From a checkpoint of a small sound classifier: arch transformer, activation gelu_tanh.
Rows from block 2, named by matrix and row number. Rows with one number belong to one attention dimension. Each number is 500 + 50 x the weight over its row's rms, rounded and kept within 0 to 999. All counts start at 0. Numbers have three digits each. After the name is the row's rms in percent of the matrix's.
# q: attention query (model.blocks.2.attn.q.weight, 384x384), inputs 240-287
# k: attention key (model.blocks.2.attn.k.weight, 384x384), inputs 240-287
q.118 086:536424592388460484495532507543549487462513575566515520505419441484498565603538582476492630546464459537555502519489581366482571507548520544524554
q.119 088:513445592471454446453479549517632490413453538507466577645502501499490490471456510489483407498625543535427466510550572528417486444519498499495543
q.120 089:390536548418560449497593407571528610532559566543501573450464502466480537550530545454469604578449448547575455435429532381464472443454476490530537
q.121 097:514547455525502417511494562480578434505464499449612495450458364477474587563464548543458412497488510489515541497399494524574422483547422489524498
q.122 106:475449516543494459516541500546535564479457503528515583477508517459581441493536485471559533485516523529537467514484568548397438517518485489506554
q.123 126:409587500505498553531620527609530481552382555540548455344487529472492602556507513539496530513407536498659482469403535398452421530467445524560530
q.124 094:401538444537455574513502547535587559490475492487412489610524498453540559510500561436553441497509512556495503535510557560445493537536496490567517
q.125 091:544473436528590534509411494468536393532539501546498467504414428511450448483659524566515610438491436464528569476456375492498470526567536561445526
q.126 090:542521517381497388536546460432425496567567451565439575544444534466522455484617550464438663375470483427516522495610455410506548512625598478491462
q.127 101:555450613435583492489317449497454507464545572488541418528475493527405500501538506556436505521486419516489485457506436394569602466438526599496487
q.128 094:462543586436498433522485401613497482493583523462449521496469605488447419428444508402524416568511530521504475546371467432440485507427452493452459
q.129 076:469413549521443522463558453551461456443548435489502431537488514477511481499560517427475512550519470518440422522476475419334448526483567545401541
q.130 086:520436541425488668491522578474488537487456441494470499467554546557568510349412465504591412545546592570529481486498526549427497459585560434512483
q.131 099:533584424436488447464448462477544442462445462530462531590472457511612448550479518443558504456520473429503523502525559598551466527545440549484537
q.132 104:437468496521571523462460441454410566501504553437529569381570481453403547422436444468532405454521498443442506562482486446503569483511452491495478
q.133 097:496476467545466547489446498540488491389481474431483336470487448531500511482512471543553617465558451493420495495632494460519544451499533552469545
q.134 068:477471483602464487462557560462515455490546491483512462534429490442565455483512542532517582449443429486489517525605442458573478491495508543446491
q.135 089:694361495425573569507539492517594443431503484513532456560502439569499575547553523517486524404538442500498504535634590558596502491540531478471537
q.136 089:450491581599518550456502551388618621486616432476512574453513482511477507467494542497543416512560515461482510479464491477551584497506507472545532
q.137 106:561351502522615465480541495473474405541483475551479573530604473427391541468527584546507478549475483502629508528579511437629488506533548554501468
q.138 105:597504536402502475518492529595523477499488451534474487564522530490494507562520542560457519386535546581659477496537537543503480439509491460448522
q.139 084:522526455578461520523610595490460449530474480490507504532436623476588475417493481444561489499465477562454472524462444495482436482541529534511481
q.140 116:452553459523499441498483451558472446492424507484425418551469489447489456478451496525484595507542466514423509527437469483515529481461530561517493
q.141 102:566565567456521425496526542546496466574446530538493583628520458534510585550550484529472617458501481527662473447605552590615429440522467492465530
q.142 125:412470548560510480445509501524562529551616480509561524418500508520445527422551509512459483449422499484543428467468437431550541501522459412513514
q.143 077:594532429510516437500528518465496447553568526526499579552519533508467466494532509502453514518480501512474513451444517541533421538462479534565447
q.144 105:503595480518524691472501563425493505511525532517527438487503514565472459457488464562507540442522469552491512508606460467631429455533550488524478
q.145 079:452499482452422531514482465501588517479433548454607443445375408497602468564489474475533462456434493446449539515460550505427445548523544525467513
q.146 089:445607409493401410517501544554524454421363537485449431542440540570559424463530505450505513424448435529448492511497469531487434539449509556499499
q.147 110:519543554474517617455557506473418562561504535462521634555591558497546472535496503414566458541546588429536466437484425490449456495509488455513530
q.148 100:465513426489498548514550438492479458495530501501562513397518507539521520480494482547463518523489472432412560503443589517541472549443553509498468
q.149 082:506483545467469514531476520451604582490507411456556527471513451598406522512472471521505457430602485508436519503523639633575594475553534451524547
q.150 091:552517496484584460523503417564567536430513603477458399490550491612437448475473497434565485499548452549482541553496520473593473482455511521483472
q.151 092:487529542488500501515541516428494559528628478548542490524424565618498494567537468472514462483474424562528536481460590520542487524481553576484486
q.152 092:435512490507505539460427554412491449491611480596493538551507503485535522518539539509533557505498509468504466480554529600549511459533511504535551
q.153 096:480453525472541583567467551413497573518565430522436470455541547578363564473448468580503532453534491531488526496540557529527611442442551462500465
q.154 088:520493421481507500542443488449640564531534535513498401462389440511472493647521496519495544361526520479327572482469562568433508476481626547515501
q.155 102:631440509387517594505564454472519445441481498522482509580485472498570529552573497538551537529491493482565472480611515487515447483518523494453556
q.156 100:528453577544554543497510470462509479552632432524544635495553499554400499459538511534542523483464488464566469469520547509556415515500530513483486
q.157 092:616522536397452453508536401531555451448504490472561509555452435528563503598559505428536502575555495454463514458479624573469434485489500548396551
q.158 106:599504593423497442515498538519558561520512484470479475559544523630451499459450520434573440476576494622650525511458558544544403544472475449482471
q.159 100:556504518414559643477564489456556574518483436503449458601485526643539501556503493484553384529614436533604504478576562585562448535491542517477532
q.160 094:580501538471482454564569483600524494462495517433511437465501577529486417509506463545523621497490427582505474485594487427515479440486469506445491
q.161 091:421590416516497490488517469605449482465411581493444396473438549477567408558511439487520564495476517457432485530452465496398480447561523539454460
q.162 093:520448523506499535435455529465607564496516507515499541475507441534534521529496515437545501546523596442428513480492613522410521548512514544477580
q.163 104:538593553467487414549563416569433399506549533471543553555495609556494519511486480481523508471486455514532471479453524489575391469492456515416512
q.164 122:534426512439455520541427542477547421477565389583497483562455455474464576475520518574469554433529458554504483514564530600499500493516549461466489
q.165 093:432540444456506505491421435612365488415405564492450439502544486487526433406485492463497475575481510511466434582475501442476511475545505497553494
q.166 099:434641469457439513485473455572507591491426570471512455499447576493588438535503437469465486503470539472506436503448500504416593444543434423528510
q.167 129:582446556414502520584545515460638600512431466446445451464515512590451520533451479496523411504576568549527556505504596582498569534482549478483518
q.168 109:513466517539502409550424440563548405515515462540486475558446496516412493455537480522492605561440406569495487464443480534518493498456499470530451
q.169 083:487553514488459477534483418629490531468542611460539566379513532498481525485511460492443560485453539436417500474390513507352485494445474462459535
q.170 082:427512369542470506446441591460528395497467427515451472507503429546510511439537516501465568451473426532430464483559529546552482546481546541542494
q.171 092:453482479496455456503444461555561620423550501530512441387465469581529555517532488447446447421445495479434494539461558490412610546467523506508515
q.172 128:535400440533513536501450474447478390467542432536463425595443456431514500458587502516528523598450411517411480475485383458514457468526544514525478
q.173 104:477527543535484447550535477475548524567547554445612583418446526445487547538475461507414481458438485472495527446378445534489518539499479472483450
q.174 076:596444535366453598526517467522536537426479488489515456498557504470498469559473521514530419514534543544492494579604564473503563470504537477465605
q.175 079:452484480584522426523517495450551578554515478456514525546437541514579452528534478528452587535463497458521528492590545489489621477472523564465419
q.176 120:454551445570461664446556577411392561524550539496513431421492547491579520507517448511497499511476533487461506515534409460428459522517505516483473
q.177 101:544380503525567621459569491432520492508675484478523532365550456486403556432503504519498489446462510500388472492518474363528495528478522484482576
q.178 113:474482496507486514450453519430579469454579413557495610461512469510514548489472574529532526425464487412490491460498565510528475509505555487489545
q.179 088:351581485512402527495401524462433566489426569461486526376489513471540511400447445521468459504462571459450481542384484563412601510509515422487471
q.180 121:542602452518463404528431439560461516399382628401499457439521496493501480504459475517459565378517509491409480515482481442497524441484447487471507
q.181 109:503507554426390476533472489595616607523510527454564516388477415480562522602506507526443527472429604451491527502441540525401518538495466414460519
q.182 103:392531552502464505538482500525485625518483531376523492315555496503450467419435471458531409501486593499462480537425447437430600495509434465485485
q.183 078:568530519328498481498467520527561579528417475477454416604525519549496449532397483481541500488602620543685550558519623515523573534496502440514487
q.184 092:558416540484554521504489501521574440462519476540438379540465464483436559431524466531451531430571390603533446516625463497554493455438544513498520
q.185 082:505460561470565499522516429556558535522516569497487510441507465505367524458490455549433563535465482517490476466489567502486596429492562398476515
q.186 106:379570402558469499499443535486489476533526542455578589404484449506517458476462513511398416468401546513499524505398521516462486568531492490572444
q.187 098:477519525499441417518469533517640594509398536413491467484452438509474490525509494524487502438558515517507561492505491594444602515490472490476478
q.188 096:492456467515601569481553541440506505519509446564423483493502615557435516461455521552565516452531440501555481504586454469674565459576552489517517
q.189 085:493609486434471515510562487588502485509406532484543548537477582506538431557441445486508576372470535441511443558524537422471532469467514461487572
q.190 100:452476472546501509469436452582431499361497598447470368404527506429519421369527501505552591560446540476363437550483395349388566475491455472514484
q.191 108:474436486495480491534497393527432512494453546484511464398500467469485558492517483523431412483478507460534469464484429508339561567495447484494478
q.192 086:460436562496547534436471438498471513431545440426674524527534400514548539499566488570548405530478496502563449466486480363509647485438556487510499
q.193 080:603493495530580543474498433433533465508609596529471494496524527603387507555562520507455477561456496471490452509616517459569467459510525528494453
q.194 123:624529473470525538504473418528484478576589409471556446571475562551450539518519544568495521487447458502467518462524481496660502494485492493496533
q.195 091:416529583530507527489534457413464507385462531498520603544523525523501522548478501379472446499513446484490510521461411477505587555467512433511526
q.196 117:534503430563457402529589578516573575516408456484555503485504452510616441483537477494530645508422514519625491520501598451508456502560472521473504
q.197 094:480572528500401428549497505402462594474488440473573517497495492486521547486475536519568512491447494463454506444464575355492570552515498443498525
q.198 109:597510484486537390498576466509605478586491557493612487439493559503446514553529455507564613465570477546585518553556570590576402502507429469482494
q.199 087:513495543563485491468501455417555557532572475475617547520469449537454501581511472536490508573603451588494552474610542527566493463456477454498548
q.200 111:612652469409477540484561555364499472518550554520502467478469540452534516526462510447591573358404462412494481503581492510469495565546420452523470
q.201 109:453540612434468549473444520532534600523533443500430532463525406477481573531504494572441456561566531512459538451493600427525433477455452475533519
q.202 084:466566483530491440516514457418527542599564419526542448492510515464463493480521476525429636513518491394533532534556546455492389445481516488528522
q.203 073:486457471453471520477526515514439554554500459550412520493449483465496445446512515459462478420557471491493443526482433533331434527555486504485443
q.204 107:444440314573552492523509488559476396379434558478481529550563519506457462482546521528465546601446521467512561455467401553488519432457535490494482
q.205 088:506501471490421398539519360416534429567535446526445613495506550434515486458467548501564543506499572510485517508470486438512521502537508502499509
q.206 115:512566476433537355555561427460549566520495480527527466464473484509547553524504487496435600549481476522504491487451496513610480483486454503539509
q.207 104:517444570484534646473470513376527567554514568542480473435460556516517479538522489432592456356543490540440467497503542587493513619591534469514534
q.208 096:615491573483512557528461473493504511482526470466547535497496453506499574517517535450528446567543541607458505513554531542589612616533454506475483
q.209 093:410478556583418535533444486386541528468509353586544644530476495500475526474610503507570564479406493487458469515560498518610447485458478475491503
q.210 093:420529441532517353551512497576524413450449454538474489468527503493499511481511465549425491547493552508469443513369431442541493460472467603592497
q.211 123:485533587413501562478433454450442532573504392541471597489500525505477599571489535505455377539559473573450552507518497500524553483451464429480576
q.212 082:473456481516459441539555441439545481483375507522417559504445547525554473519490506449528492506470504594513424526353537565568515488526428493504491
q.213 085:598505431582363501521488467538496472553553498490448457481439525489532505477522507539493626496453509494411408509458510579517530512537440464482562
q.214 093:569530479504465473455570402414563558524566591486446554497501466565569503582511509390523585620501468557509538519377553429548599590506499428499480
q.215 099:527500606403513532468473416495465508522519585442519432534504511473536446477455490422545479388588515483543536509443493439438551530551585496471476
q.216 094:588493454429443406562609438446534438508449386478589563523552541414602540490443473464456522538530544538506481567539491589457569472467494484453498
q.217 088:516558545506531665456495513471507501504574455488505510464438492523544546568527493534551378492505481472424439448566518456505589516483515445500518
q.218 113:433576539551652545480533457548551487542403540473511509458489513548502496626491539503508433505561516553560580477418526431604546501517491535510548
q.219 096:467518430505432384522502521517573508531508437457530629509497498467470533437520515608518572521479490521515456533540505445468457472437384511536539
q.220 086:533557573499507555449468411401569653527650457527497544521502482555485471528459554498524479530569480509469584471593543347530518509500462475528536
q.221 087:500516536444510556428530541407486587506388513485437539423497466494592523584467495478482430554552520542554522515532584476411545479513448420457485
q.222 109:408410589529430481504434539524427608455415388516488569487455440421542509420471471507503392516565558541461458513432488478432532486492498459537532
q.223 102:485463532495457667528472485470459520489585393531561478700494539514552484459535537442472525485439425486456472489601515488519482482498576486476524
q.224 092:524560577477546515536585443510627470457445608497477492489475476516528504563505453483515562501495492571477479537418480541715533532539490508526491
q.225 108:497521457525483501482575508465535515524419427443493541464549503437639495486448515481568481499544603504552607496559557530351548489560495500484483
q.226 106:430503540514600565462464412486577459541574445469508531498505425529570528533506497526480471456490502536445518473490535374623638436462497553505540
q.227 091:524519443540520541529481475501440448529507468527479498490507556485481469458500531487502514580472533450493514543516404555419492454503543475497475
q.228 082:383497442474636403527472456473420504468479614509523501419511517490438515471450547517432476477476517418465558504492385488432551502460508496584502
q.229 113:547542461524541435500594489566507364469527619437526485440501492481492498480516505479561571429478548464537541533431440627525529552484503561529372
q.230 090:602538532383444381496549471480535518514463452559415554520432608530547493544443477393484489469570480540495516534427505480521512561519434485503472
q.231 101:487538426548494475546461490494537512476467540564443517556515449559450483499528530548492629524372462459444479469500479462616401436513453517543505
q.232 080:440424537518479408508432431440503504551524363507649554471504470475524602498499520525578457434468499530595481473494536393520581466502513427452585
q.233 093:450552535579538494485554516444622580618518440527547567442478472468527516500479516523524592443533461509600560489596592442505445512541413475472533
q.234 086:468568448476559483543539457541475527485469596506507492428441441523480479502623514532538564422403499470527449482415402419545492498457485563562492
q.235 074:487466513447477417575476397557474529464482508454497453555594472507513557405534546549474595534499549535457551483414455486547557498480556524451541
q.236 093:465429554528596672510350566444427489442602626506523453543512479512407495522504526496530494481497472429458505470575510513511551495486527502450568
q.237 095:539535498457530554441510438409537523478615596545498469458503456572541555577584542467565516448398460545485443453425507507585554536459537567513414
q.238 097:577513528411412475476630481414484476519529418491477515522497520502568527543505503506572464464445505538488489525560474472499570539511447419460519
q.239 087:526562565432588468460531497607488502505519744466430329446516396576444532521434479507443535523559497543538536495455592443528468506476503494495493
q.240 110:622519445482461555497575444454581433567528475499408483524513561513492464562464542513491526476457505539433547542570526560568454526591435495471509
q.241 091:680500416583451498514519512556537443503483525451508461468523511492515511484540512496529529608456488568417523522495560597487546524551517463461483
k.118 081:468393489480523582577557447540572481479509532521531385530564467531471496540483522578475522549535475525433556496507549476451469456548531509484544
k.119 090:531409625465558396435490487580522516456465527522572510549565469495444476595541499480577460599538530508536518481419530437531352462508538560555510
k.120 095:435511465492478500561571441531525417496429490467465446552483499542533470324493535492407637523429510501435468494499643481488575514515445542478469
k.121 095:457558517433534439553552572463496520529524556550540538491471478455489487587517520510480488480464548544549577512432502540426339538569533496539506
k.122 098:508474492601513478493488549513589501431380548514564403461489480504468459492579490506574507628460548509511466559494438478537489528537465542574472
k.123 113:434592418497497437583616488530397465605424572421488484533539428510518483456485513557504569518480495537614480464444634519558435531528462522515506
k.124 100:464494492537484481505554440547554469513537448458457584493466456476565550549504485550424437535503497551430494538536651555559520521515456488496514
k.125 085:565464452438487530509401569467442446489512505506610433440580473431470434512515538585527519410556446428490534536479411424361453474544529491486455
k.126 088:498506430540522552485414558505520580460583456502440460379518585523502553481450565484558480419524498432537490514546456466385512493521590471497485
k.127 101:539402521366523597492481455499466421462489487528626454594520548493442493489542513569419493485539345490504570433471475391480545459380515540492439
k.128 105:467521510416523469476467351531462575499397568450540541500553571422439437573550508463488409557562527529537430502422548466477507457439405526512583
k.129 084:525478545426427559536530495486450570494402540466561394559502501442427519534453551532455415473492432527560420476419542429449512503436521552586410
k.130 094:450451487477566484466452492623501528492470658542407471407472464551490539439514501543500492506451541463380509457547489495423520523520592421462543
k.131 103:574528548496463404546509412517572482477518483549513550481431479539586430489530503509579606362556533518584536521507523549497422529533441497481596
k.132 098:445493547431581634462419473475570563456476640563532465484526543479506519435512514478509412527414559528527499500459475477523550421437489522556571
k.133 086:474487451513446477506507490489433459465483479501548427538407557555500562499466539460519505445432437428447485537455535438597418503525609530498575
k.134 067:506515539499493473520568523517435594494498491489673395554541476530460547557469531513555595387470435458589523516456470427489441559517468506604472
k.135 090:594435496504513467530523628451556494398494466510442496540455466596492586412504565587520470459428491457460510515574597532571490472574539507422519
k.136 092:468501535467487559474451552356464537499545614500586534445536522537497431474527577526461416421554491512467552481545449471425500467527542497452580
k.137 111:414388458575633454493493586408575554476528539507519510537555420499458540511606552413538470580514486479546481500506459489558474496565411533547478
k.138 101:399526467500440488482491510550537487510436514471495524561534500570580444495459524542539532474470442548552441520504475560631398459522433513471526
k.139 086:511554512459536520563550403636460472547530511439612485457536524547468487514480488502613581533494540448618537492429439504382502562427538460552413
k.140 132:538514460536469417541546436461596400519432503546561502598491505447498446609502513423518505492509503471502554470307551464511463544492445516592453
k.141 106:471471436521530429528511621493507485515540451439460504520561468533506530425535459523528632462492508516453422498609449567604445511587493491542492
k.142 122:393504530317472554536477582413452556489586459427524394521561520536546498479444497509405554373519458536500475483658496508511484451554551501418544
k.143 078:513451493436565474497480537472430525587505428492471512485580483462497497454547448555497578511569521475560429462560385475468545493490459456463467
k.144 102:454513352542513574507465528426403407511582574416510478458480628522429495516506494500507524551524473424419505545585444403424533504507613517490435
k.145 078:602502594530513447489504477593650573426536525541496484426441377549554464490468500452480484449563531592510527540475554567519476509501465527444567
k.146 083:463494517528457501519529446629455462563498360392546438570480479545516487520459449534537566543549502498639498528401487513474448538487527515452512
k.147 106:466516513400481523462387432549460561529610634459542528421472495536488482467492512471499522446546483605495439482617419528469523480513529444412547
k.148 099:569471498540459488513563531490457400463510432572373514502477520420499500571495479517461402597436474467348588490491544547521567485550590488451477
k.149 080:470495527415493641559487591431500454450535581525429544502510552563524471430504539562499447515376524438380598505521638543514498523552543540477583
k.150 095:575498446569509565462454442514468498468374513495488456482530606469435531469479470565489358556535534495534492531429617411531542446477459533454545
k.151 101:657584470601434528511513506444438486456509415492489577479547644445509442559467426594502418493531479513487536527531571564448447490548522532528465
k.152 094:572507488422439489531531508393464483542522449499415476458505543485507447431486536593412661407550473484473520495720554516399399501534568453490518
k.153 106:470533431568538646453491545470372483501452531550387508474522627498459494462473491614461393655419508428389533527559552474462507469522553539520513
k.154 099:674514467538462609480525505425607441507541413581425468468522512490557472488508438563468479494543498542453502575450611536384431485434468527479434
k.155 103:688512518575444516550536483479477494514441444558556451460476432595545577514503533518586483370461494577523447504638561493573392466535510475511495
k.156 108:431466460469545612498490576453498500515584493472402514476553499497525479435558471541477531549458458523509458522677481550575422477541554525489539
k.157 086:648441542474427476493495501554421547488480389464484600449512420575542535480526492501565449474493501558517436515579545535619454509499459508466571
k.158 104:466527531540538571489482547542406522472471547430577556466595571540533459470490463588598411490496548542536479596534495475444506466494498538440536
k.159 106:630584494675498553498480491466481452426427608526412574476436529588518468488524490617538358491451465494422519501555544439503435421505557548484466
k.160 093:523523444549540466510522486624372499515501364481535498486509523527522563447458454501563473550458503527507404583496457474594521507537490529458512
k.161 097:425578421571471528472474389683561478469448465496462506439425585454488515485395416480517502612508455545452479561460484575562447482497477550482492
k.162 091:585483551473496476589466521509561520553477529509383506385503433503459515435558481510512483454510562508389535520555549524477458532510502463483509
k.163 104:584565541409412494522441443484383532504480483482600451514580625537487446542410427545548556462543502498646447507491538508474481524446490538536517
k.164 118:504423480422484528477568589394497423468473436518385446540530479527499474501531550598388534531424459422498489461533559496473434531466554481514504
k.165 104:443518448484497437498467376507499458477354538470471470536388555463450460510467516465496496521553504435477492439399554474602491454509487484504551
k.166 101:460596493483407436527522404660509468511443424453541473505467554549584520471380491471553540512503523557460514513485541606519480456546466486420567
k.167 133:548480530584544541511501558573501489453498605547424579426513474545451572463549523553521349615428580555395485567464576465454566465483490552447517
k.168 108:509453405486470520536483528492433448524447326451409488535548581502499508550520489525387516608525557455571491524556590479511489545489481527491548
k.169 084:447453464436467494537520530522441480483550390407392448532560451390508597489504438456425489621417474478370488514510586542587522477514516497487520
k.170 073:459405456471429515536527547456433444598500353467490403507507524472471460504529495603484596463591487485575508497475445411413414523487556498492497
k.171 105:545572579560416552511531450483543518461427389512422519515446502413544491517456456563469438421435460537433567503437619533577473462499524518490508
k.172 141:648515488515450457532533463357509407491492389535507478510449512554531492550525503489436506438518490499599484466598560463424436525466586467526470
k.173 107:437501558470507442487573556494580482420636477538485559493573469493534563513541518459478540524467472573477512510477482600479560485491471451531493
k.174 078:594508527597485532521472495500523574502411546494523442547490388617534532481478549545545390469476551491517533492475587408528505450510436516518515
k.175 082:583524454499486505524585481647448498535391481553447508479465507567488513462505489533401507554427467493485496522484565560549478531522463493475506
k.176 129:473582523519450548505502489586449452534550526495515475414481577463434557478409441502490527489488474524443488507568406504413503486447610442482394
k.177 115:574460567392531589509422542382432581494543549549535442453571453506491496492503503535471445380503506546497508459545454349465529459454535503489474
k.178 117:521457563457469496545549592368514513524542502561502442531562433458537372532505534526506553367497481482517603473533538515461398502562553510534542
k.179 088:377538495448477474574534443508509476530417616523500460528503555453521530504446492427463516535452504447375565509421584585528444507509542434584527
k.180 118:419490519432450456519499461510498464518520494516680417577515510480570515499449468376547576435499469516549461527327462586607488499479458498515532
k.181 112:431474610439494441516571552633569555524527465497417507448493389458506569485527519433445535512454490546360545529499496610581519490541507459414573
k.182 102:375567510456553565513477422594513538533535612490507482438507493515453576433481488472484458594472584575442489545482568438457501456450478509497514
k.183 082:511498490645595478457484547565623498548413582514491539485516438470536529479485486502523427628458543525432556531412602521519472508515417552474475
k.184 083:558450438534521535453421502409501514467341539521512439517537562528471497531538491548494445471481453495561427476422503430566435461449426589549507
k.185 096:507428467538584559479457589489442560457482455501450478541544499486470614476520500502473409593431508509371487498526607422554533475589500570545521
k.186 107:407518459512537533467473557476595472497597504444399513495480489405490481499526443499405582547573508488458536492540493483421532472478496475512427
k.187 097:372442521494581497465533581604580535452539511497525500523479369556546604462518505452500474575400516540468506526422523507528522521534367524473524
k.188 091:534550491583559562489511486444458441471521481540480460526486583546527366485436493633527434414427484446494543501488467462496490463572607527498492
k.189 082:403480494511496387546509506579550519556547524482568495509576406444564452488470509432547602533504529513444535541376453655589500512562456489463523
k.190 099:414460486386503449554501395535505576472452500495596363557457503436469555514445470393507523418493488479493484482479556388571483483502528487527540
k.191 104:467561563555490467438457479540670451405495519583434482542392459475532568569462470434480454531401466511513507436483522538590490450427449534519521
k.192 086:494573536485525510432506487546486627440518495493551501606476501566458565528455555471560396516506489502455529465420481533604529553409520513577393
k.193 086:539590454504485436541404572482390488620453470475492426445484472521479524395528558545472481365522487614457510451467426506420538505446487507461488
k.194 123:522637458523455674561515533473397509542568445362535445589554561507522479536538512504530549501481432510483545494533411484485436482510500449517533
k.195 086:585419570468568367487478439514531467466535509482509493537453458595473498423447563479533465507599479604479438515447447413567525493433577513588472
k.196 122:430409488433556375489572466490544484547472495523486503547529480452457423525505508514498551412433513574485444491526414444514568440570476480430544
k.197 096:448511531509533407528740424528578549542548466459537554602495549482496507551518510514542569507567493568485484463553411455505491455584574468544536
k.198 111:442539521420475476478388661429467547567461465457482484474547438524517581503579491571545488432505513558500486529506522518434523516437458514483524
k.199 086:510587492476529519433398619490382628547583489450453372437526453608472577545503530474590479529497498521538473491537550517558522502426448546512483
k.200 113:505466514512522387498515501428587549622521500458511513487475503449541480449595457558547544470590497568479478483601383392463559483587550410593495
k.201 121:573539490487451557525544456509492524445516469491489425522542382433523555558477486501425488452439476403552536501540667570470469456570433517458524
k.202 084:578546409520457540548526462475494425529498418527504352452439506470542468548549535558548558423424507483425487507589505439383444432604449553432590
k.203 073:642512483515571504491428358556515336500443387458517626458472407527513415451553500504532578501447475552575479531525549640491556536454404516499569
k.204 107:388453433526509466453354504529478506463550566559440449430470505455496458535484562482518387590393511448477468536548482431523455496433483522484467
k.205 093:405466611441562471473603478505528555577644450391457634594547440459474530533524513533528532562682554577648535519431478497492461500473517502535512
k.206 111:622501396420468514569539439457437521474501489540435388566579466495577538585552514548497551443392480463412497511446535372412424477530434532492528
k.207 092:584451583557562499468535564397537550553503580502591569479522456532456517499508481492559513497572496451487447458442566589550555523511607474497550
k.208 092:383568561583477440538535604575441555508530593427464484530510602608455591441528524470475553515590527614484525502448492519498493496476529525547454
k.209 084:443416444634556422501433589477507453465609490433446394515476480495480543494488493569540531596508416531547512496588453456505540456499561475553486
k.210 092:427465487477486503531521412565562518446578545572486475490505483431563476462451519505430521601466484375445514528507473412460447494498420498486444
k.211 126:633513388522503581516497520483426526447538494522461338478547491578530580496453540476487526486523467432504483498464594541498402544542488564526499
k.212 085:431330575499532368509501510492484472512522516512457572500546535496534435465487497520502528546573517530510409509450462395570569502446501423579496
k.213 084:367438541528488468550549540483502444633552429404450520641541568449493372469554489546584547575622481547517582507550460471516517481596566472505574
k.214 098:526420540388512352536514482509479615635548460502523439541548420491422477485503520551469460420550505542494477488420433411493464459491507507512501
k.215 092:526574607402537472442581440470560564528482478472607654573553482568452534511515451416536449465559551557540537498426456568510509568396506510539434
k.216 113:340451492396518451457437569550490465573563501501379447568513504539521534479524553447577476516524530587457498541515449441565476517472491506585445
k.217 084:490539576496460573490531558441474565573493509454590571568459506549513484528458443424520420588551508487535532457408563564586576606448502406520456
k.218 113:542558521487520553510485500406543588468469573527705636445493541529462459561480467419443461551404523471567478481382491597490498553445423434429455
k.219 098:353461418553537400437433484486486602466526454541459445480512443510530529472493489542577581552511490479542510511635396480473494494536434452529509
k.220 085:641623507558546539499557422463468563536530455478621515467499449546459537520477511550468599422519510493602531462509419516517508458504417496494503
k.221 084:613481481527561353499416419517515508531390521523470521380480462487455467566514463442432479397430523462498418458434562546598576517489445521457475
k.222 101:563398522540513451463567407604526419396476563518407477524453490532556551548443535416552511647455491407500449518424615574539495497469495596508574
k.223 103:507575448498442565527547580543475430552471471451519453537446581551488442533520509475627542537445499562476518469608440484546525483511571440524487
k.224 099:367458580370489462509510598438503554531581566511573465615578486512513488416491486472467463513527516507435473515424481403509541476474523420546425
k.225 120:440462559385560530426460503488606531552506532583514586517494466493436509587471511457492432552498557470557390508531450575608517503495486455459516
k.226 118:520525524421509585520549443475478575491609518584590481529503572520458456503453494453455489571451497410543496484369426480565434523454451400529401
k.227 090:584472415575494552518471484507454353532539519479392379503494486505591493447514567515523438411549518580420531541496520472438479510522486566480520
k.228 083:581540453540489462496485367478533492437454528493486512446485505517541559524492558464456535552431484501431505490425509507318429521483447592483542
k.229 110:394502570484500480474428600514577495509547555475477511535513473493432554366565544526473484467609521624428585525523439516424546538478535531536442
k.230 089:472557514459526370515507449521522522673439390430554626443513494554522528491523500463561596475564537555571512507439487511423530572467448523458501
k.231 102:524435490551504406561518451464439469463510474445443399485517518376536425517537533634474547490480467536499500543580416306479466401562526532459546
k.232 081:549445566409560496446646416545523558433608435480431579579532519506522543581541540499582470578545505559564419500466508460569446510541552541530567
k.233 091:539450476464514557472467446372510535500426434552579527473506450482405511656529462566438535467414554450588449498496482535471521471576451450409580
k.234 086:474490476471503428473460445481545609450528444517587448572484489521551499412480486449509541559430468532402496493413432502456589498489475483544419
k.235 075:434526531360496631484593490513481557445599482488519516716608499529497544521421521495488485572538482462498496552511510506510368478515569522543508
k.236 090:467615527581500547502531512469499610439495506492556533475466580520437553501453496482454479469506491465510534487512532576493471522514607463493483
k.237 094:544506581473547411507501529451448618518509390501507610556579448525402529484564494534437478434574526527445533489393489473567526503498539453485411
k.238 109:447498588390555460461542488550532499665576475390497566592549471515480460471538497505567503540643533576606477490521484452637551544445509471583489
k.239 084:548573462401461452532562479521549626531403531493530462480556453495455569515554502521409492387590518571514576473466514524392493459550471582479493
k.240 113:458519544473527640532471517457460444673623466396531544498542505435438433486525467573435561488557510562675464502545397475540464481470468427497528
k.241 102:429428541483478510529529617566458420561534603481394460563532496410428436485520551516445521427560522568459525520495417480547429485542567515463505